Rows from block 4 of the audio encoder of a small contrastive audio-text model, named by matrix and row number. Rows with one number belong to one neuron. Each number is 50 + 10 x the weight over its row's rms, rounded and kept within 0 to 99. All counts start at 0.
Before each neuron's rows are labels from the 100 clips, of 14976, where the neuron reaches its highest value: "top examples" is what is common among them. Only what is clearly more common there than usual is listed. The data: single notes of musical instruments (NSynth). In brackets: how many of the 100, against the usual share in percent.
# fc1: MLP up (encoder.blocks.4.mlp.fc1.weight, 1024x256), inputs 0-255
# fc2: MLP down (encoder.blocks.4.mlp.fc2.weight, 256x1024, transposed), outputs 0-255

top examples: pitch class B (75 vs 8.6); octave 6 (47 vs 11.7); octave 7 (37 vs 7.9); note: B6 (36 vs 0.8)
fc1.269:35 35 32 47 41 40 54 39 56 44 36 26 40 54 51 58 51 57 32 37 48 37 65 42 48 53 44 66 54 59 34 47 63 61 55 58 54 57 49 55 37 54 55 45 36 54 51 68 71 59 44 58 70 62 65 41 47 55 53 61 47 44 58 61 50 54 38 59 47 57 54 53 48 50 43 40 52 54 27 58 70 31 36 56 63 37 57 39 48 42 46 44 52 54 31 42 40 57 42 53 36 43 56 48 56 55 40 57 51 59 49 52 66 54 51 76 52 49 36 42 62 47 33 55 35 62 41 45 34 53 45 57 59 58 31 60 75 36 35 47 62 51 60 53 43 57 56 33 60 31 47 50 59 47 72 47 46 57 34 52 57 52 50 43 54 50 33 50 56 39 41 60 61 50 38 49 58 44 60 68 51 45 46 46 42 48 45 64 50 51 45 48 50 63 38 50 61 62 58 59 55 58 37 61 49 54 61 60 44 49 53 56 41 36 42 65 65 53 44 48 54 30 43 58 55 55 56 40 40 64 35 39 53 69 48 67 62 66 34 52 58 32 49 41 40 46 54 63 46 39 72 62 52 43 53 62
fc2.269:58 51 62 46 52 50 56 61 31 46 55 63 43 57 55 46 48 51 60 46 65 48 46 31 48 57 61 54 50 43 42 55 64 41 39 41 52 64 45 59 56 59 58 31 47 56 38 46 42 57 60 48 40 43 47 42 51 42 50 50 50 60 43 49 48 23 53 52 54 50 41 34 64 51 68 68 56 50 55 59 44 73 54 32 60 55 68 47 42 65 46 53 49 45 53 49 49 48 53 38 49 40 80 51 53 48 41 62 53 47 51 43 39 46 27 31 48 58 50 68 69 54 28 58 42 51 49 65 66 41 44 50 58 45 48 54 59 45 34 50 52 42 37 63 68 38 48 31 71 42 53 35 54 49 46 32 41 34 46 55 61 57 42 53 38 33 70 58 33 57 48 45 54 55 35 61 46 60 54 60 55 28 65 38 53 60 59 51 72 49 65 53 40 54 48 48 26 56 58 62 57 41 52 65 40 46 52 68 51 65 34 50 27 40 42 45 53 58 36 50 44 61 54 47 54 32 49 50 45 49 59 66 62 40 61 53 63 53 49 45 48 57 42 41 66 55 41 57 45 46 48 47 37 45 36 43

top examples: octave 3 (49 vs 17)
fc1.620:56 47 53 60 60 64 42 51 54 20 34 36 38 44 49 32 67 43 64 55 59 57 45 58 60 41 65 53 53 47 53 43 74 40 45 46 41 47 53 50 57 50 35 45 38 56 55 30 58 51 47 64 39 39 53 52 44 42 68 38 57 32 63 48 59 73 49 63 49 43 50 60 47 56 41 42 51 44 32 43 42 44 57 54 68 49 60 56 47 41 45 50 65 37 50 53 37 48 44 59 65 31 48 49 37 34 31 58 49 45 46 62 47 46 59 52 68 48 50 63 55 45 58 60 56 60 60 68 37 62 51 42 52 60 52 43 53 47 55 42 46 52 58 63 46 45 48 37 53 63 43 34 55 29 44 58 50 53 46 57 32 61 32 52 40 45 42 41 56 50 39 43 57 39 51 35 56 45 38 48 43 63 57 56 36 43 46 64 51 48 52 64 57 44 47 50 56 54 42 25 52 51 52 34 54 39 72 74 32 44 49 38 58 54 55 50 51 49 37 43 51 57 49 67 31 81 44 53 36 54 57 35 46 56 58 46 55 61 56 61 50 75 52 44 56 40 45 53 33 68 34 61 51 47 58 53
fc2.620:46 38 50 59 47 46 53 61 60 35 39 53 50 35 40 69 69 55 51 40 49 50 51 43 42 37 71 41 49 67 50 61 38 67 52 44 68 49 34 56 51 52 50 44 54 41 46 54 46 65 46 35 59 48 41 57 48 63 48 58 46 35 41 59 51 33 58 42 47 47 30 34 45 52 39 40 33 57 38 56 59 47 43 41 46 57 45 45 66 38 52 57 69 50 55 50 51 60 62 50 53 63 66 52 33 55 56 39 52 44 53 55 44 47 61 49 26 50 51 62 52 49 15 56 42 53 54 51 64 66 51 43 52 48 42 35 55 54 46 57 39 36 45 62 48 72 47 69 61 49 49 36 60 56 34 49 43 50 48 56 61 56 51 49 37 65 37 59 46 38 55 60 51 61 26 62 44 30 44 41 31 48 35 58 41 42 53 40 43 86 42 41 68 46 50 41 52 54 54 53 68 46 57 43 52 54 73 47 47 60 68 48 43 36 55 52 59 46 53 48 45 64 56 44 43 58 51 39 33 37 42 74 50 59 41 53 53 44 52 56 35 60 62 48 45 56 42 48 46 52 66 56 56 61 43 50

top examples: brass (35 vs 5.6); octave 2 (34 vs 14.2)
fc1.325:38 65 31 47 62 60 53 46 46 50 45 36 46 66 46 35 32 48 62 43 56 45 72 47 54 62 39 40 48 53 56 50 55 40 46 56 50 59 48 42 51 66 60 49 52 56 41 49 58 43 52 58 34 46 51 58 69 39 60 57 63 50 61 45 65 64 40 47 51 56 50 42 50 35 41 54 69 42 45 62 63 41 47 52 40 46 48 35 49 54 38 41 64 38 49 58 49 60 47 51 43 50 46 42 56 53 38 55 31 64 62 59 58 69 52 54 59 49 45 32 48 36 59 36 36 51 65 47 58 43 51 52 47 42 49 49 42 55 52 57 38 65 47 65 59 41 55 59 55 48 37 38 53 45 69 57 51 62 54 63 55 42 59 29 70 41 37 60 28 53 60 41 40 32 51 70 51 41 69 55 34 62 50 45 36 50 40 44 35 24 42 40 34 56 41 60 65 36 48 47 37 50 53 73 40 61 39 57 63 50 49 33 38 54 59 47 68 47 52 62 40 54 56 60 46 50 36 59 33 33 59 33 33 67 38 54 36 45 53 57 36 55 46 38 54 57 64 47 48 47 58 65 39 58 60 44
fc2.325:52 44 61 62 29 56 55 38 51 61 42 37 44 33 59 54 34 51 43 46 58 46 40 45 50 62 47 50 56 56 39 56 61 45 39 58 43 50 50 48 59 67 41 52 67 43 61 48 49 42 47 45 59 81 51 41 56 46 60 45 52 64 40 35 39 47 42 48 27 55 53 68 48 31 49 49 41 37 69 92 50 52 59 56 45 70 51 42 59 31 72 56 49 45 55 46 55 48 31 48 50 43 50 40 72 50 40 43 91 49 45 57 54 42 36 49 51 52 51 44 48 68 55 44 41 43 57 44 49 45 63 48 45 56 44 53 57 41 42 40 83 57 41 40 54 51 39 51 44 55 59 57 51 48 56 49 56 42 42 44 43 55 39 62 39 34 51 37 52 42 58 49 55 66 60 45 56 51 47 32 63 47 51 65 56 43 60 55 51 39 43 68 49 35 51 52 50 55 48 56 41 54 47 61 64 32 64 55 54 40 39 37 57 42 47 39 51 35 64 49 52 51 39 43 47 54 39 65 46 53 31 70 45 48 52 49 39 42 59 40 44 49 56 43 48 67 48 53 49 49 63 39 64 48 48 49

top examples: octave 3 (49 vs 17)
fc1.632:43 68 31 44 58 43 53 71 58 33 46 58 42 67 58 56 42 59 62 54 61 47 59 32 52 40 53 50 44 45 56 55 59 36 48 50 66 45 57 44 57 61 45 37 45 50 49 64 32 49 58 43 54 61 48 56 64 70 66 46 49 45 51 46 58 52 49 43 55 55 39 49 49 33 60 49 42 39 42 35 47 62 47 51 55 40 50 70 51 41 39 57 35 51 45 44 56 49 56 69 54 62 48 51 59 59 41 40 31 58 42 40 51 65 48 60 44 37 43 51 55 64 46 68 42 55 44 66 52 43 59 75 65 57 51 40 30 66 63 46 36 39 46 40 58 38 78 47 61 47 45 57 43 59 43 46 52 48 44 34 42 46 59 41 48 62 46 55 55 58 46 48 47 63 24 48 61 51 50 53 48 49 67 54 39 66 56 57 51 41 55 44 46 62 46 49 56 41 30 61 45 49 65 37 41 59 57 50 50 63 56 29 47 52 63 47 50 35 60 34 66 46 61 48 61 34 60 39 60 39 47 53 55 52 33 60 68 61 47 63 64 67 35 37 68 41 56 26 67 46 55 44 45 60 53 51
fc2.632:54 42 57 35 62 37 45 43 53 61 59 34 55 45 40 63 56 51 39 38 41 50 48 76 44 45 54 49 66 56 45 53 52 61 57 31 38 50 43 70 23 72 34 44 45 42 33 49 50 56 57 63 50 50 62 53 49 45 59 49 54 42 51 54 52 46 54 40 73 33 43 45 54 66 58 39 60 46 56 47 65 52 48 63 43 55 48 50 69 57 45 46 57 59 48 38 51 52 60 42 57 65 63 58 43 44 62 39 47 29 48 47 40 52 28 47 41 60 37 44 29 32 73 47 60 62 38 65 39 53 63 69 26 67 64 57 54 44 45 52 45 64 45 39 43 34 48 54 68 61 40 34 31 22 48 51 45 43 58 57 43 36 43 57 52 42 51 56 42 56 56 61 51 45 42 45 51 49 51 62 43 51 58 48 58 52 50 39 62 53 48 39 52 43 55 64 45 53 43 49 38 40 57 39 53 41 49 37 51 56 39 49 57 43 46 60 60 70 55 67 45 51 38 62 43 63 49 50 59 34 56 60 55 52 71 66 57 47 58 32 52 63 55 58 44 53 43 46 42 70 51 64 35 51 48 45

top examples: octave 7 (43 vs 7.9); keyboard (41 vs 15.5); pitch class A (33 vs 8.7); octave 6 (28 vs 11.7)
fc1.62:60 59 33 55 33 47 63 60 39 45 44 50 54 64 44 49 60 52 56 38 44 57 40 48 60 52 53 58 47 56 48 43 53 47 44 65 50 46 40 58 57 62 43 43 57 69 35 62 55 54 59 32 56 62 73 51 57 44 48 51 55 47 63 36 38 41 38 39 31 43 62 38 33 37 41 51 67 56 36 39 62 60 66 60 51 55 52 40 47 59 52 56 45 48 52 72 42 48 26 54 56 41 38 76 55 49 61 44 36 47 40 53 49 47 57 44 66 43 39 37 38 47 41 40 63 52 59 40 53 45 53 44 53 46 49 59 57 65 69 50 54 22 53 53 48 52 53 37 57 48 56 47 58 49 57 54 39 60 56 48 45 47 41 49 42 47 55 49 33 62 80 53 58 76 69 64 30 69 46 53 31 55 42 53 51 47 65 50 49 67 40 33 64 52 63 51 55 38 48 47 61 51 49 49 35 50 44 40 48 41 59 59 47 61 63 44 38 56 40 31 64 66 61 28 50 40 60 40 45 51 50 58 63 51 54 60 64 70 44 52 56 39 52 57 40 47 63 62 50 39 41 51 50 55 48 59
fc2.62:49 50 41 37 70 40 58 42 47 34 77 57 57 61 63 49 39 39 31 61 47 51 44 63 49 52 57 58 54 46 54 45 57 61 44 40 46 42 54 49 42 58 56 57 52 51 45 34 50 32 30 41 50 27 31 49 53 47 49 34 55 50 42 72 40 55 63 65 53 54 57 66 58 51 68 51 48 71 47 43 50 66 53 58 53 34 53 67 60 52 55 52 63 50 63 65 50 58 57 31 67 51 44 37 50 57 56 42 56 35 59 45 50 37 66 52 55 48 56 43 32 53 68 66 41 62 46 38 60 68 57 51 58 46 58 61 50 44 25 43 30 47 71 43 44 54 55 59 74 45 44 49 40 49 54 40 49 42 45 35 42 31 67 57 60 35 45 64 49 41 35 64 36 52 53 58 48 44 68 47 48 29 48 49 47 44 43 56 30 66 42 53 39 52 41 33 55 45 45 44 49 54 60 38 59 54 40 46 53 37 52 45 42 70 45 31 61 62 48 33 47 55 53 55 44 49 55 46 42 52 64 50 37 34 52 36 52 61 50 51 62 48 49 60 43 42 59 57 36 53 48 45 61 48 48 56

top examples: octave 3 (76 vs 17); pitch class E (48 vs 8.2); note: E3 (47 vs 1.5)
fc1.441:62 56 67 45 58 43 56 44 48 55 46 63 42 50 56 50 47 50 41 54 53 47 34 57 47 41 46 55 47 42 49 54 43 63 52 52 63 72 61 44 49 48 50 32 44 64 70 60 49 61 56 45 44 64 34 72 55 47 66 44 59 53 63 43 44 58 22 38 53 55 52 25 47 48 57 65 62 37 36 38 52 59 44 47 32 53 59 53 48 63 51 35 48 54 61 55 69 56 40 54 36 57 57 53 43 57 55 41 35 47 42 60 66 55 31 54 32 42 52 42 56 24 72 52 50 58 40 76 51 51 36 35 35 45 50 59 47 37 50 64 48 55 48 52 56 48 54 27 66 52 51 37 50 62 55 48 41 33 41 48 39 15 53 62 38 68 65 49 60 56 56 47 39 52 38 52 55 60 49 55 29 53 56 34 38 40 54 61 50 40 48 49 55 53 61 36 39 50 67 41 52 58 52 40 57 40 31 50 58 55 53 35 56 46 56 63 46 38 47 54 63 52 42 51 47 52 61 48 61 49 43 31 50 40 49 61 48 59 48 59 57 36 39 50 33 50 33 49 45 53 43 54 51 48 63 42
fc2.441:40 47 39 40 58 50 42 38 63 58 63 50 56 52 44 40 42 49 36 44 48 51 60 50 39 53 51 56 50 39 47 63 65 52 52 39 56 37 47 47 62 36 45 61 52 44 55 40 58 48 20 48 56 59 58 61 46 55 34 53 45 62 41 48 55 53 44 58 55 67 64 54 42 55 43 44 39 49 57 41 47 54 22 64 43 54 29 54 47 42 27 58 66 45 43 51 61 58 78 56 38 30 45 42 43 49 52 46 61 66 68 52 54 41 45 56 51 69 45 56 61 57 42 57 40 37 46 32 43 50 65 50 58 50 40 40 44 49 45 57 43 54 68 46 55 38 42 59 57 26 50 61 37 64 49 49 61 49 54 40 51 59 66 55 54 54 36 46 37 41 47 59 49 67 56 29 49 29 46 54 55 16 49 63 60 75 51 35 53 45 58 52 43 41 62 67 53 53 46 66 44 25 66 68 56 57 47 52 40 46 54 37 48 40 52 43 59 69 55 55 51 51 42 47 50 49 38 37 52 50 45 58 42 53 64 62 36 47 43 44 65 54 50 60 52 49 52 55 52 37 76 47 53 60 50 55

top examples: octave 3 (40 vs 17)
fc1.166:44 36 39 54 32 41 44 59 67 19 35 51 64 43 61 51 65 42 58 52 57 60 46 42 40 52 36 66 48 46 57 43 56 44 48 49 60 51 69 42 46 40 49 36 21 29 47 59 60 44 38 52 32 46 63 48 50 41 52 55 39 49 52 38 54 63 57 48 46 45 43 56 44 47 59 44 62 48 61 45 73 76 44 50 52 41 55 58 34 60 48 53 67 46 61 62 55 52 55 55 30 46 47 49 43 56 47 44 45 50 49 69 31 60 33 55 64 50 53 39 59 54 60 48 63 56 65 47 58 58 48 54 62 48 54 70 53 46 37 47 54 34 60 53 55 45 54 53 37 69 54 44 41 54 43 66 51 71 42 34 30 47 58 57 51 29 45 54 57 51 29 40 58 52 58 41 57 45 56 40 38 47 53 40 37 41 47 54 41 46 58 71 51 38 65 40 56 44 46 32 44 37 43 80 52 61 49 57 41 57 55 42 48 46 44 49 54 56 51 47 70 63 31 48 44 57 48 56 52 49 50 46 55 47 55 44 54 57 46 54 51 72 55 57 63 58 54 36 47 39 58 46 64 50 76 41
fc2.166:40 50 56 48 58 54 49 51 34 41 50 55 56 55 46 48 42 53 37 50 33 49 65 57 48 41 55 44 52 42 58 62 75 66 59 46 60 47 25 51 45 58 40 59 51 48 47 47 47 86 59 50 51 39 39 64 52 51 58 57 36 42 67 59 46 52 43 44 38 57 44 30 58 56 52 40 47 49 45 37 59 37 40 30 46 52 34 51 78 58 46 46 55 63 52 51 56 51 50 53 66 52 68 54 54 42 61 61 42 44 46 50 42 37 71 46 55 62 45 73 61 50 53 59 40 66 51 66 53 43 51 61 37 55 51 45 36 44 49 49 31 37 47 62 37 46 44 62 61 41 32 50 65 47 50 49 35 59 65 60 66 44 51 39 49 63 44 61 59 47 55 54 40 50 28 54 51 47 44 46 56 66 40 55 49 44 44 38 44 42 32 51 50 48 52 61 60 52 47 73 62 59 44 48 52 43 22 47 50 57 67 49 49 51 38 51 54 39 39 53 35 40 57 51 38 62 36 34 53 42 57 44 33 76 40 66 54 42 54 36 64 45 49 55 52 27 59 51 43 43 64 43 54 44 56 62

top examples: pitch class A (29 vs 8.7)
fc1.553:49 57 28 42 50 36 43 34 47 64 54 51 61 52 47 56 36 51 65 31 37 54 36 46 41 40 55 59 49 59 37 52 59 55 42 35 45 34 41 63 50 33 46 62 41 56 59 47 56 56 59 47 48 46 60 55 63 50 51 56 58 49 70 43 41 49 42 42 41 58 54 38 42 45 37 42 55 39 45 41 36 50 51 75 38 65 50 50 48 54 51 49 45 37 44 74 36 64 37 52 55 43 28 67 48 41 32 45 29 42 43 56 51 66 38 60 64 64 51 47 48 37 50 55 60 49 63 64 64 36 41 43 65 64 54 40 38 59 63 58 42 45 52 39 43 60 50 36 46 58 40 38 58 39 50 47 63 41 54 35 60 40 45 42 36 49 43 58 25 40 38 64 63 64 53 38 44 39 62 48 44 64 59 32 49 42 42 57 66 58 62 54 48 53 58 48 59 46 51 29 68 66 46 54 41 40 56 39 69 57 53 67 43 58 58 61 39 57 37 30 48 47 49 59 48 47 60 50 42 64 42 55 47 52 44 48 45 57 48 49 57 63 60 67 52 39 50 57 36 65 59 51 42 39 45 68
fc2.553:50 47 35 39 50 21 51 43 68 41 66 64 50 44 66 53 41 44 31 57 51 60 54 55 43 45 53 57 57 41 57 40 56 52 56 42 56 47 61 57 56 51 66 54 58 68 28 53 37 40 25 41 58 51 38 40 37 45 42 35 49 57 45 46 54 43 70 63 71 46 65 49 65 41 57 43 62 56 37 42 48 49 55 57 59 50 54 52 45 63 56 62 49 44 64 48 37 58 41 37 54 58 54 25 47 50 59 38 53 29 55 47 52 42 64 51 49 41 64 43 22 60 70 57 50 53 47 43 56 72 64 54 53 64 41 57 42 50 40 50 31 50 67 51 54 42 62 45 51 44 39 53 40 63 48 59 57 60 54 46 42 40 62 50 63 54 54 71 54 43 38 49 45 61 54 54 51 66 60 57 53 37 35 37 44 58 54 54 16 47 43 41 67 54 52 48 46 50 43 45 47 38 59 50 69 58 66 56 37 36 48 45 50 40 46 30 56 51 34 52 58 52 46 47 60 73 47 45 45 38 53 43 45 41 40 61 37 45 41 49 61 56 63 57 43 51 50 62 40 58 60 42 57 43 46 51

top examples: octave 7 (35 vs 7.9); pitch class A# (27 vs 8.7)
fc1.649:44 38 32 43 56 45 66 41 48 62 57 59 38 58 43 52 55 57 33 55 48 40 56 48 55 36 29 41 63 30 31 60 51 56 64 49 49 53 55 38 31 60 42 53 52 45 42 53 40 57 46 52 47 44 56 39 55 58 47 56 41 37 58 48 49 65 55 43 58 58 39 36 63 32 37 38 31 58 56 55 38 52 59 47 39 68 42 40 45 71 33 42 60 66 62 73 66 47 51 50 41 62 42 34 62 62 55 36 34 63 53 55 50 51 40 52 50 32 57 30 46 48 51 48 51 61 53 65 41 47 46 43 44 55 68 55 48 69 56 55 58 62 61 37 59 37 59 53 59 49 49 43 43 31 44 39 47 67 57 40 42 42 57 42 53 52 59 52 38 49 55 49 46 32 41 62 58 44 39 50 45 66 62 48 47 59 63 47 53 47 50 39 41 51 71 43 61 44 51 50 49 63 39 55 64 36 31 63 32 59 47 60 61 64 56 51 40 52 55 58 59 64 44 49 41 52 55 57 34 51 57 19 62 48 51 48 50 52 45 70 54 54 42 65 50 42 56 49 45 51 39 34 51 44 36 30
fc2.649:60 46 43 59 38 45 56 47 61 56 51 55 54 23 58 50 49 49 52 54 54 53 36 48 45 56 63 44 47 66 30 54 60 57 32 51 34 70 53 58 65 40 48 61 32 52 60 59 24 59 69 63 42 54 56 57 68 59 49 45 53 56 48 52 58 53 44 64 47 40 68 67 53 34 42 53 46 36 48 55 61 63 43 68 58 59 48 67 55 41 71 62 49 30 57 42 46 57 56 46 50 51 42 44 47 28 54 56 57 51 57 44 51 45 50 67 45 47 41 35 42 53 59 65 57 17 48 43 59 57 52 55 43 39 43 64 40 44 50 45 51 46 37 45 31 46 39 71 45 72 51 55 59 42 61 51 51 44 53 51 56 46 58 52 64 47 46 42 63 55 51 70 55 53 61 26 51 42 55 40 46 32 54 44 53 40 53 54 42 55 48 62 62 50 52 44 56 60 38 60 49 40 58 25 41 58 41 40 67 51 38 54 56 39 60 31 52 57 43 51 40 47 51 51 47 54 27 55 67 46 23 62 45 37 59 47 57 50 46 48 53 64 39 50 36 37 48 54 50 50 41 50 35 38 64 50

top examples: octave 3 (42 vs 17)
fc1.6:41 63 51 61 41 55 54 59 53 36 39 33 61 55 42 46 52 56 33 34 55 40 65 45 43 43 61 57 50 38 54 35 51 56 63 60 55 45 56 47 45 39 33 49 48 68 60 38 53 34 39 47 42 54 52 49 43 39 44 72 41 50 47 47 46 62 60 45 40 46 36 31 61 45 51 54 43 53 47 60 50 45 39 41 54 46 51 31 57 40 61 63 34 63 42 42 70 53 22 62 26 50 36 43 49 71 51 56 50 45 58 39 33 38 32 58 36 58 46 34 69 41 50 52 49 43 48 58 49 46 48 46 32 64 49 50 43 48 57 50 51 30 63 72 70 39 56 41 60 35 41 63 56 56 61 68 60 51 61 44 23 55 49 40 44 65 55 41 57 56 32 57 51 52 42 50 60 52 50 51 39 65 50 59 50 43 78 55 51 46 56 48 70 50 63 66 58 59 40 53 37 50 56 68 40 31 45 50 41 56 40 50 45 50 47 53 60 49 44 66 59 48 37 44 42 45 53 32 54 42 53 50 58 56 60 43 42 44 62 57 49 40 55 51 71 49 45 73 52 53 46 54 49 47 57 58
fc2.6:62 38 47 39 61 60 41 53 42 70 61 69 61 43 62 48 43 55 57 54 56 48 25 45 68 52 28 43 44 54 42 66 52 36 63 43 55 65 52 60 45 51 55 54 55 43 46 41 43 57 45 46 46 30 48 59 61 64 57 48 48 39 57 51 50 52 48 55 64 52 55 71 26 54 50 51 64 33 55 62 63 64 36 68 42 57 32 47 40 48 39 57 67 30 61 35 57 46 69 50 54 40 59 34 46 38 59 44 67 61 47 49 51 53 43 53 68 47 42 56 46 51 54 45 46 34 53 34 46 46 47 49 58 36 59 46 56 41 37 48 50 51 46 49 46 61 45 48 56 42 61 38 61 30 49 51 42 44 40 58 60 63 55 55 36 67 41 59 48 54 58 53 54 55 37 39 46 59 54 47 86 27 58 54 61 53 43 33 50 56 49 40 41 37 46 40 35 53 53 63 42 43 40 53 69 68 50 44 39 44 49 49 53 47 62 45 53 65 56 50 40 50 54 60 49 44 53 34 54 53 53 74 41 57 51 63 38 47 41 57 49 29 31 60 53 28 46 36 46 51 48 51 56 51 34 51

top examples: octave 7 (46 vs 7.9); pitch class A# (38 vs 8.7); note: A#7 (35 vs 0.7); mallet (31 vs 10.8)
fc1.686:61 55 33 65 54 47 58 51 63 74 60 50 36 72 46 42 49 41 50 66 65 46 27 46 61 33 52 42 43 56 62 48 54 44 46 70 49 51 44 65 40 46 40 31 35 44 48 56 63 52 59 39 65 58 56 49 46 54 56 61 46 57 51 52 47 28 37 47 51 68 52 46 34 52 44 47 54 45 49 44 42 62 43 47 39 49 57 61 55 67 38 38 34 56 41 66 58 42 49 50 50 62 38 50 40 68 74 41 54 40 64 38 42 65 52 38 66 61 53 67 54 25 38 55 45 48 38 38 47 53 55 53 59 57 52 45 50 56 49 40 53 38 47 51 41 43 46 55 38 59 29 51 57 51 50 60 37 54 47 34 50 59 44 51 43 43 44 51 53 60 72 55 50 58 49 68 67 70 46 64 42 66 55 51 44 66 40 49 33 54 49 58 52 24 55 47 56 58 47 61 36 67 56 47 48 51 58 38 52 64 35 44 39 48 52 37 38 57 20 61 56 58 36 52 41 46 66 47 57 63 43 45 48 45 53 56 47 56 48 49 49 59 41 50 40 60 50 40 44 65 33 52 60 53 72 50
fc2.686:39 46 35 43 48 47 56 40 51 26 54 51 54 53 47 56 41 49 49 42 46 51 47 57 46 46 57 68 56 50 59 44 49 71 40 42 50 48 64 59 45 58 63 55 63 62 42 50 47 50 38 41 50 40 47 48 40 52 70 36 40 52 46 62 60 42 65 66 66 25 51 48 59 60 54 47 44 54 45 42 53 71 72 42 61 56 49 60 51 56 67 28 63 57 55 54 31 41 63 50 39 42 43 41 51 49 45 26 31 30 63 54 47 47 53 60 59 50 40 48 31 43 56 48 57 62 57 50 64 56 44 69 59 50 56 50 50 47 38 58 40 54 58 29 43 45 58 74 51 47 45 47 49 49 58 42 43 65 44 60 31 50 45 55 39 60 47 55 48 53 22 60 64 55 56 57 44 45 64 42 40 72 59 54 31 45 56 57 43 74 61 44 53 72 52 41 59 55 48 49 53 44 45 26 60 44 57 44 66 33 43 55 34 39 48 52 53 60 47 32 52 55 43 62 51 61 53 54 46 18 53 53 43 52 40 52 59 51 53 39 45 30 55 51 48 57 46 58 54 55 39 48 52 65 41 41

top examples: octave 3 (44 vs 17); pitch class F (31 vs 8.1); organ (29 vs 11.8)
fc1.492:51 70 37 49 63 63 60 40 32 57 54 65 62 50 60 36 42 45 72 61 33 57 39 49 39 51 62 36 40 45 64 43 47 33 40 38 44 45 49 40 38 63 58 41 49 49 38 49 49 49 38 40 41 53 39 53 36 48 50 55 71 42 57 51 61 52 55 51 63 56 28 35 49 27 28 44 55 43 45 61 40 65 40 56 71 63 54 47 49 59 34 29 53 46 27 42 45 51 39 50 58 50 49 58 68 39 57 46 44 51 48 68 60 50 46 61 62 45 56 54 65 55 34 54 44 39 54 49 62 52 47 65 51 58 51 40 63 41 56 65 55 36 48 29 50 50 47 52 48 68 61 53 37 54 48 63 46 69 53 49 45 45 44 36 48 50 62 56 69 56 43 48 54 66 62 38 42 52 28 48 55 54 49 44 54 46 32 41 36 61 46 58 62 53 40 35 48 54 53 51 51 58 61 48 57 59 46 37 42 62 40 40 57 32 48 67 55 45 52 57 64 65 35 65 48 64 59 48 56 57 66 52 56 62 52 30 48 65 52 57 49 47 52 43 54 58 49 36 53 40 50 65 31 44 60 35
fc2.492:50 49 66 35 48 41 48 43 64 58 64 59 55 44 43 40 41 40 24 52 44 49 59 54 61 36 52 57 54 54 47 37 34 54 57 49 57 46 28 60 58 47 53 55 51 43 41 68 55 39 50 65 64 66 64 49 50 54 55 56 56 60 64 55 53 53 65 52 53 46 54 54 41 61 69 71 48 48 56 48 57 48 65 53 51 50 45 45 67 70 51 72 48 31 43 61 46 35 51 58 53 53 28 24 56 68 44 52 39 47 39 48 58 47 59 37 38 59 63 68 43 36 62 43 74 46 52 51 55 45 60 41 44 54 61 49 44 50 39 60 51 48 53 63 37 54 43 50 53 42 41 44 57 48 49 40 39 43 41 47 39 49 45 52 48 70 38 51 35 62 45 50 62 42 38 43 47 37 61 53 52 60 47 55 38 53 49 30 42 52 32 37 58 55 54 53 53 47 42 41 45 48 49 49 43 50 45 54 51 48 51 51 62 53 63 62 38 88 29 30 47 51 40 52 54 46 48 47 54 21 45 28 54 43 34 57 45 65 34 50 55 73 75 55 56 53 55 53 48 39 41 42 57 53 56 47

top examples: pitch class B (66 vs 8.6); octave 3 (63 vs 17); note: B3 (52 vs 1.4)
fc1.283:52 53 60 44 51 45 48 56 65 52 51 47 65 41 46 44 64 61 50 42 58 44 30 58 56 42 56 46 40 61 54 50 40 56 46 60 30 49 32 60 48 47 69 47 52 76 75 45 50 33 45 52 46 50 55 50 44 57 55 70 45 45 61 67 67 41 40 30 39 43 57 42 56 46 45 38 53 65 43 25 38 56 42 56 43 36 47 56 62 43 42 53 36 42 38 45 39 47 57 64 47 46 51 51 53 59 39 52 47 50 44 52 54 42 34 35 77 57 53 57 55 29 50 46 58 45 40 58 38 42 36 66 48 47 46 38 42 43 57 54 50 56 64 63 48 28 50 47 46 55 46 54 53 58 57 37 58 64 41 50 43 47 42 61 39 59 43 63 57 61 67 56 55 29 68 50 46 43 44 53 48 47 54 45 45 45 59 59 45 47 68 31 60 38 41 35 43 50 40 50 47 52 65 61 51 34 58 56 32 54 63 34 47 44 55 60 51 53 44 39 39 62 63 66 50 67 55 22 32 51 61 28 70 52 54 63 50 49 45 51 45 66 54 46 52 44 60 31 57 63 49 42 63 60 58 52
fc2.283:54 37 43 50 49 52 51 35 64 30 50 43 60 37 38 57 44 57 49 41 52 50 60 46 42 54 63 43 64 53 41 48 38 50 47 32 62 50 59 52 64 43 41 46 48 33 41 46 50 53 44 56 61 59 50 56 44 52 44 45 42 33 48 43 44 57 59 68 62 52 49 65 45 58 49 54 59 46 27 55 63 40 32 52 56 81 49 52 50 42 43 39 53 49 56 58 46 57 49 41 45 48 50 49 35 50 58 40 59 46 52 59 50 50 48 62 51 62 69 44 54 40 52 52 44 48 50 65 58 55 50 51 53 58 57 58 51 44 27 51 42 29 59 27 33 42 59 54 53 42 53 52 66 44 42 65 55 46 50 49 36 57 62 58 52 53 50 39 46 37 50 48 59 66 28 65 63 28 47 48 32 65 55 61 43 32 47 52 38 75 38 54 58 75 60 44 65 52 51 45 37 61 40 25 46 61 55 60 40 50 53 63 49 53 59 70 63 50 56 36 49 54 51 45 42 69 59 40 46 24 40 78 48 53 49 49 59 51 55 45 42 28 53 61 40 68 43 56 47 58 52 61 44 59 28 54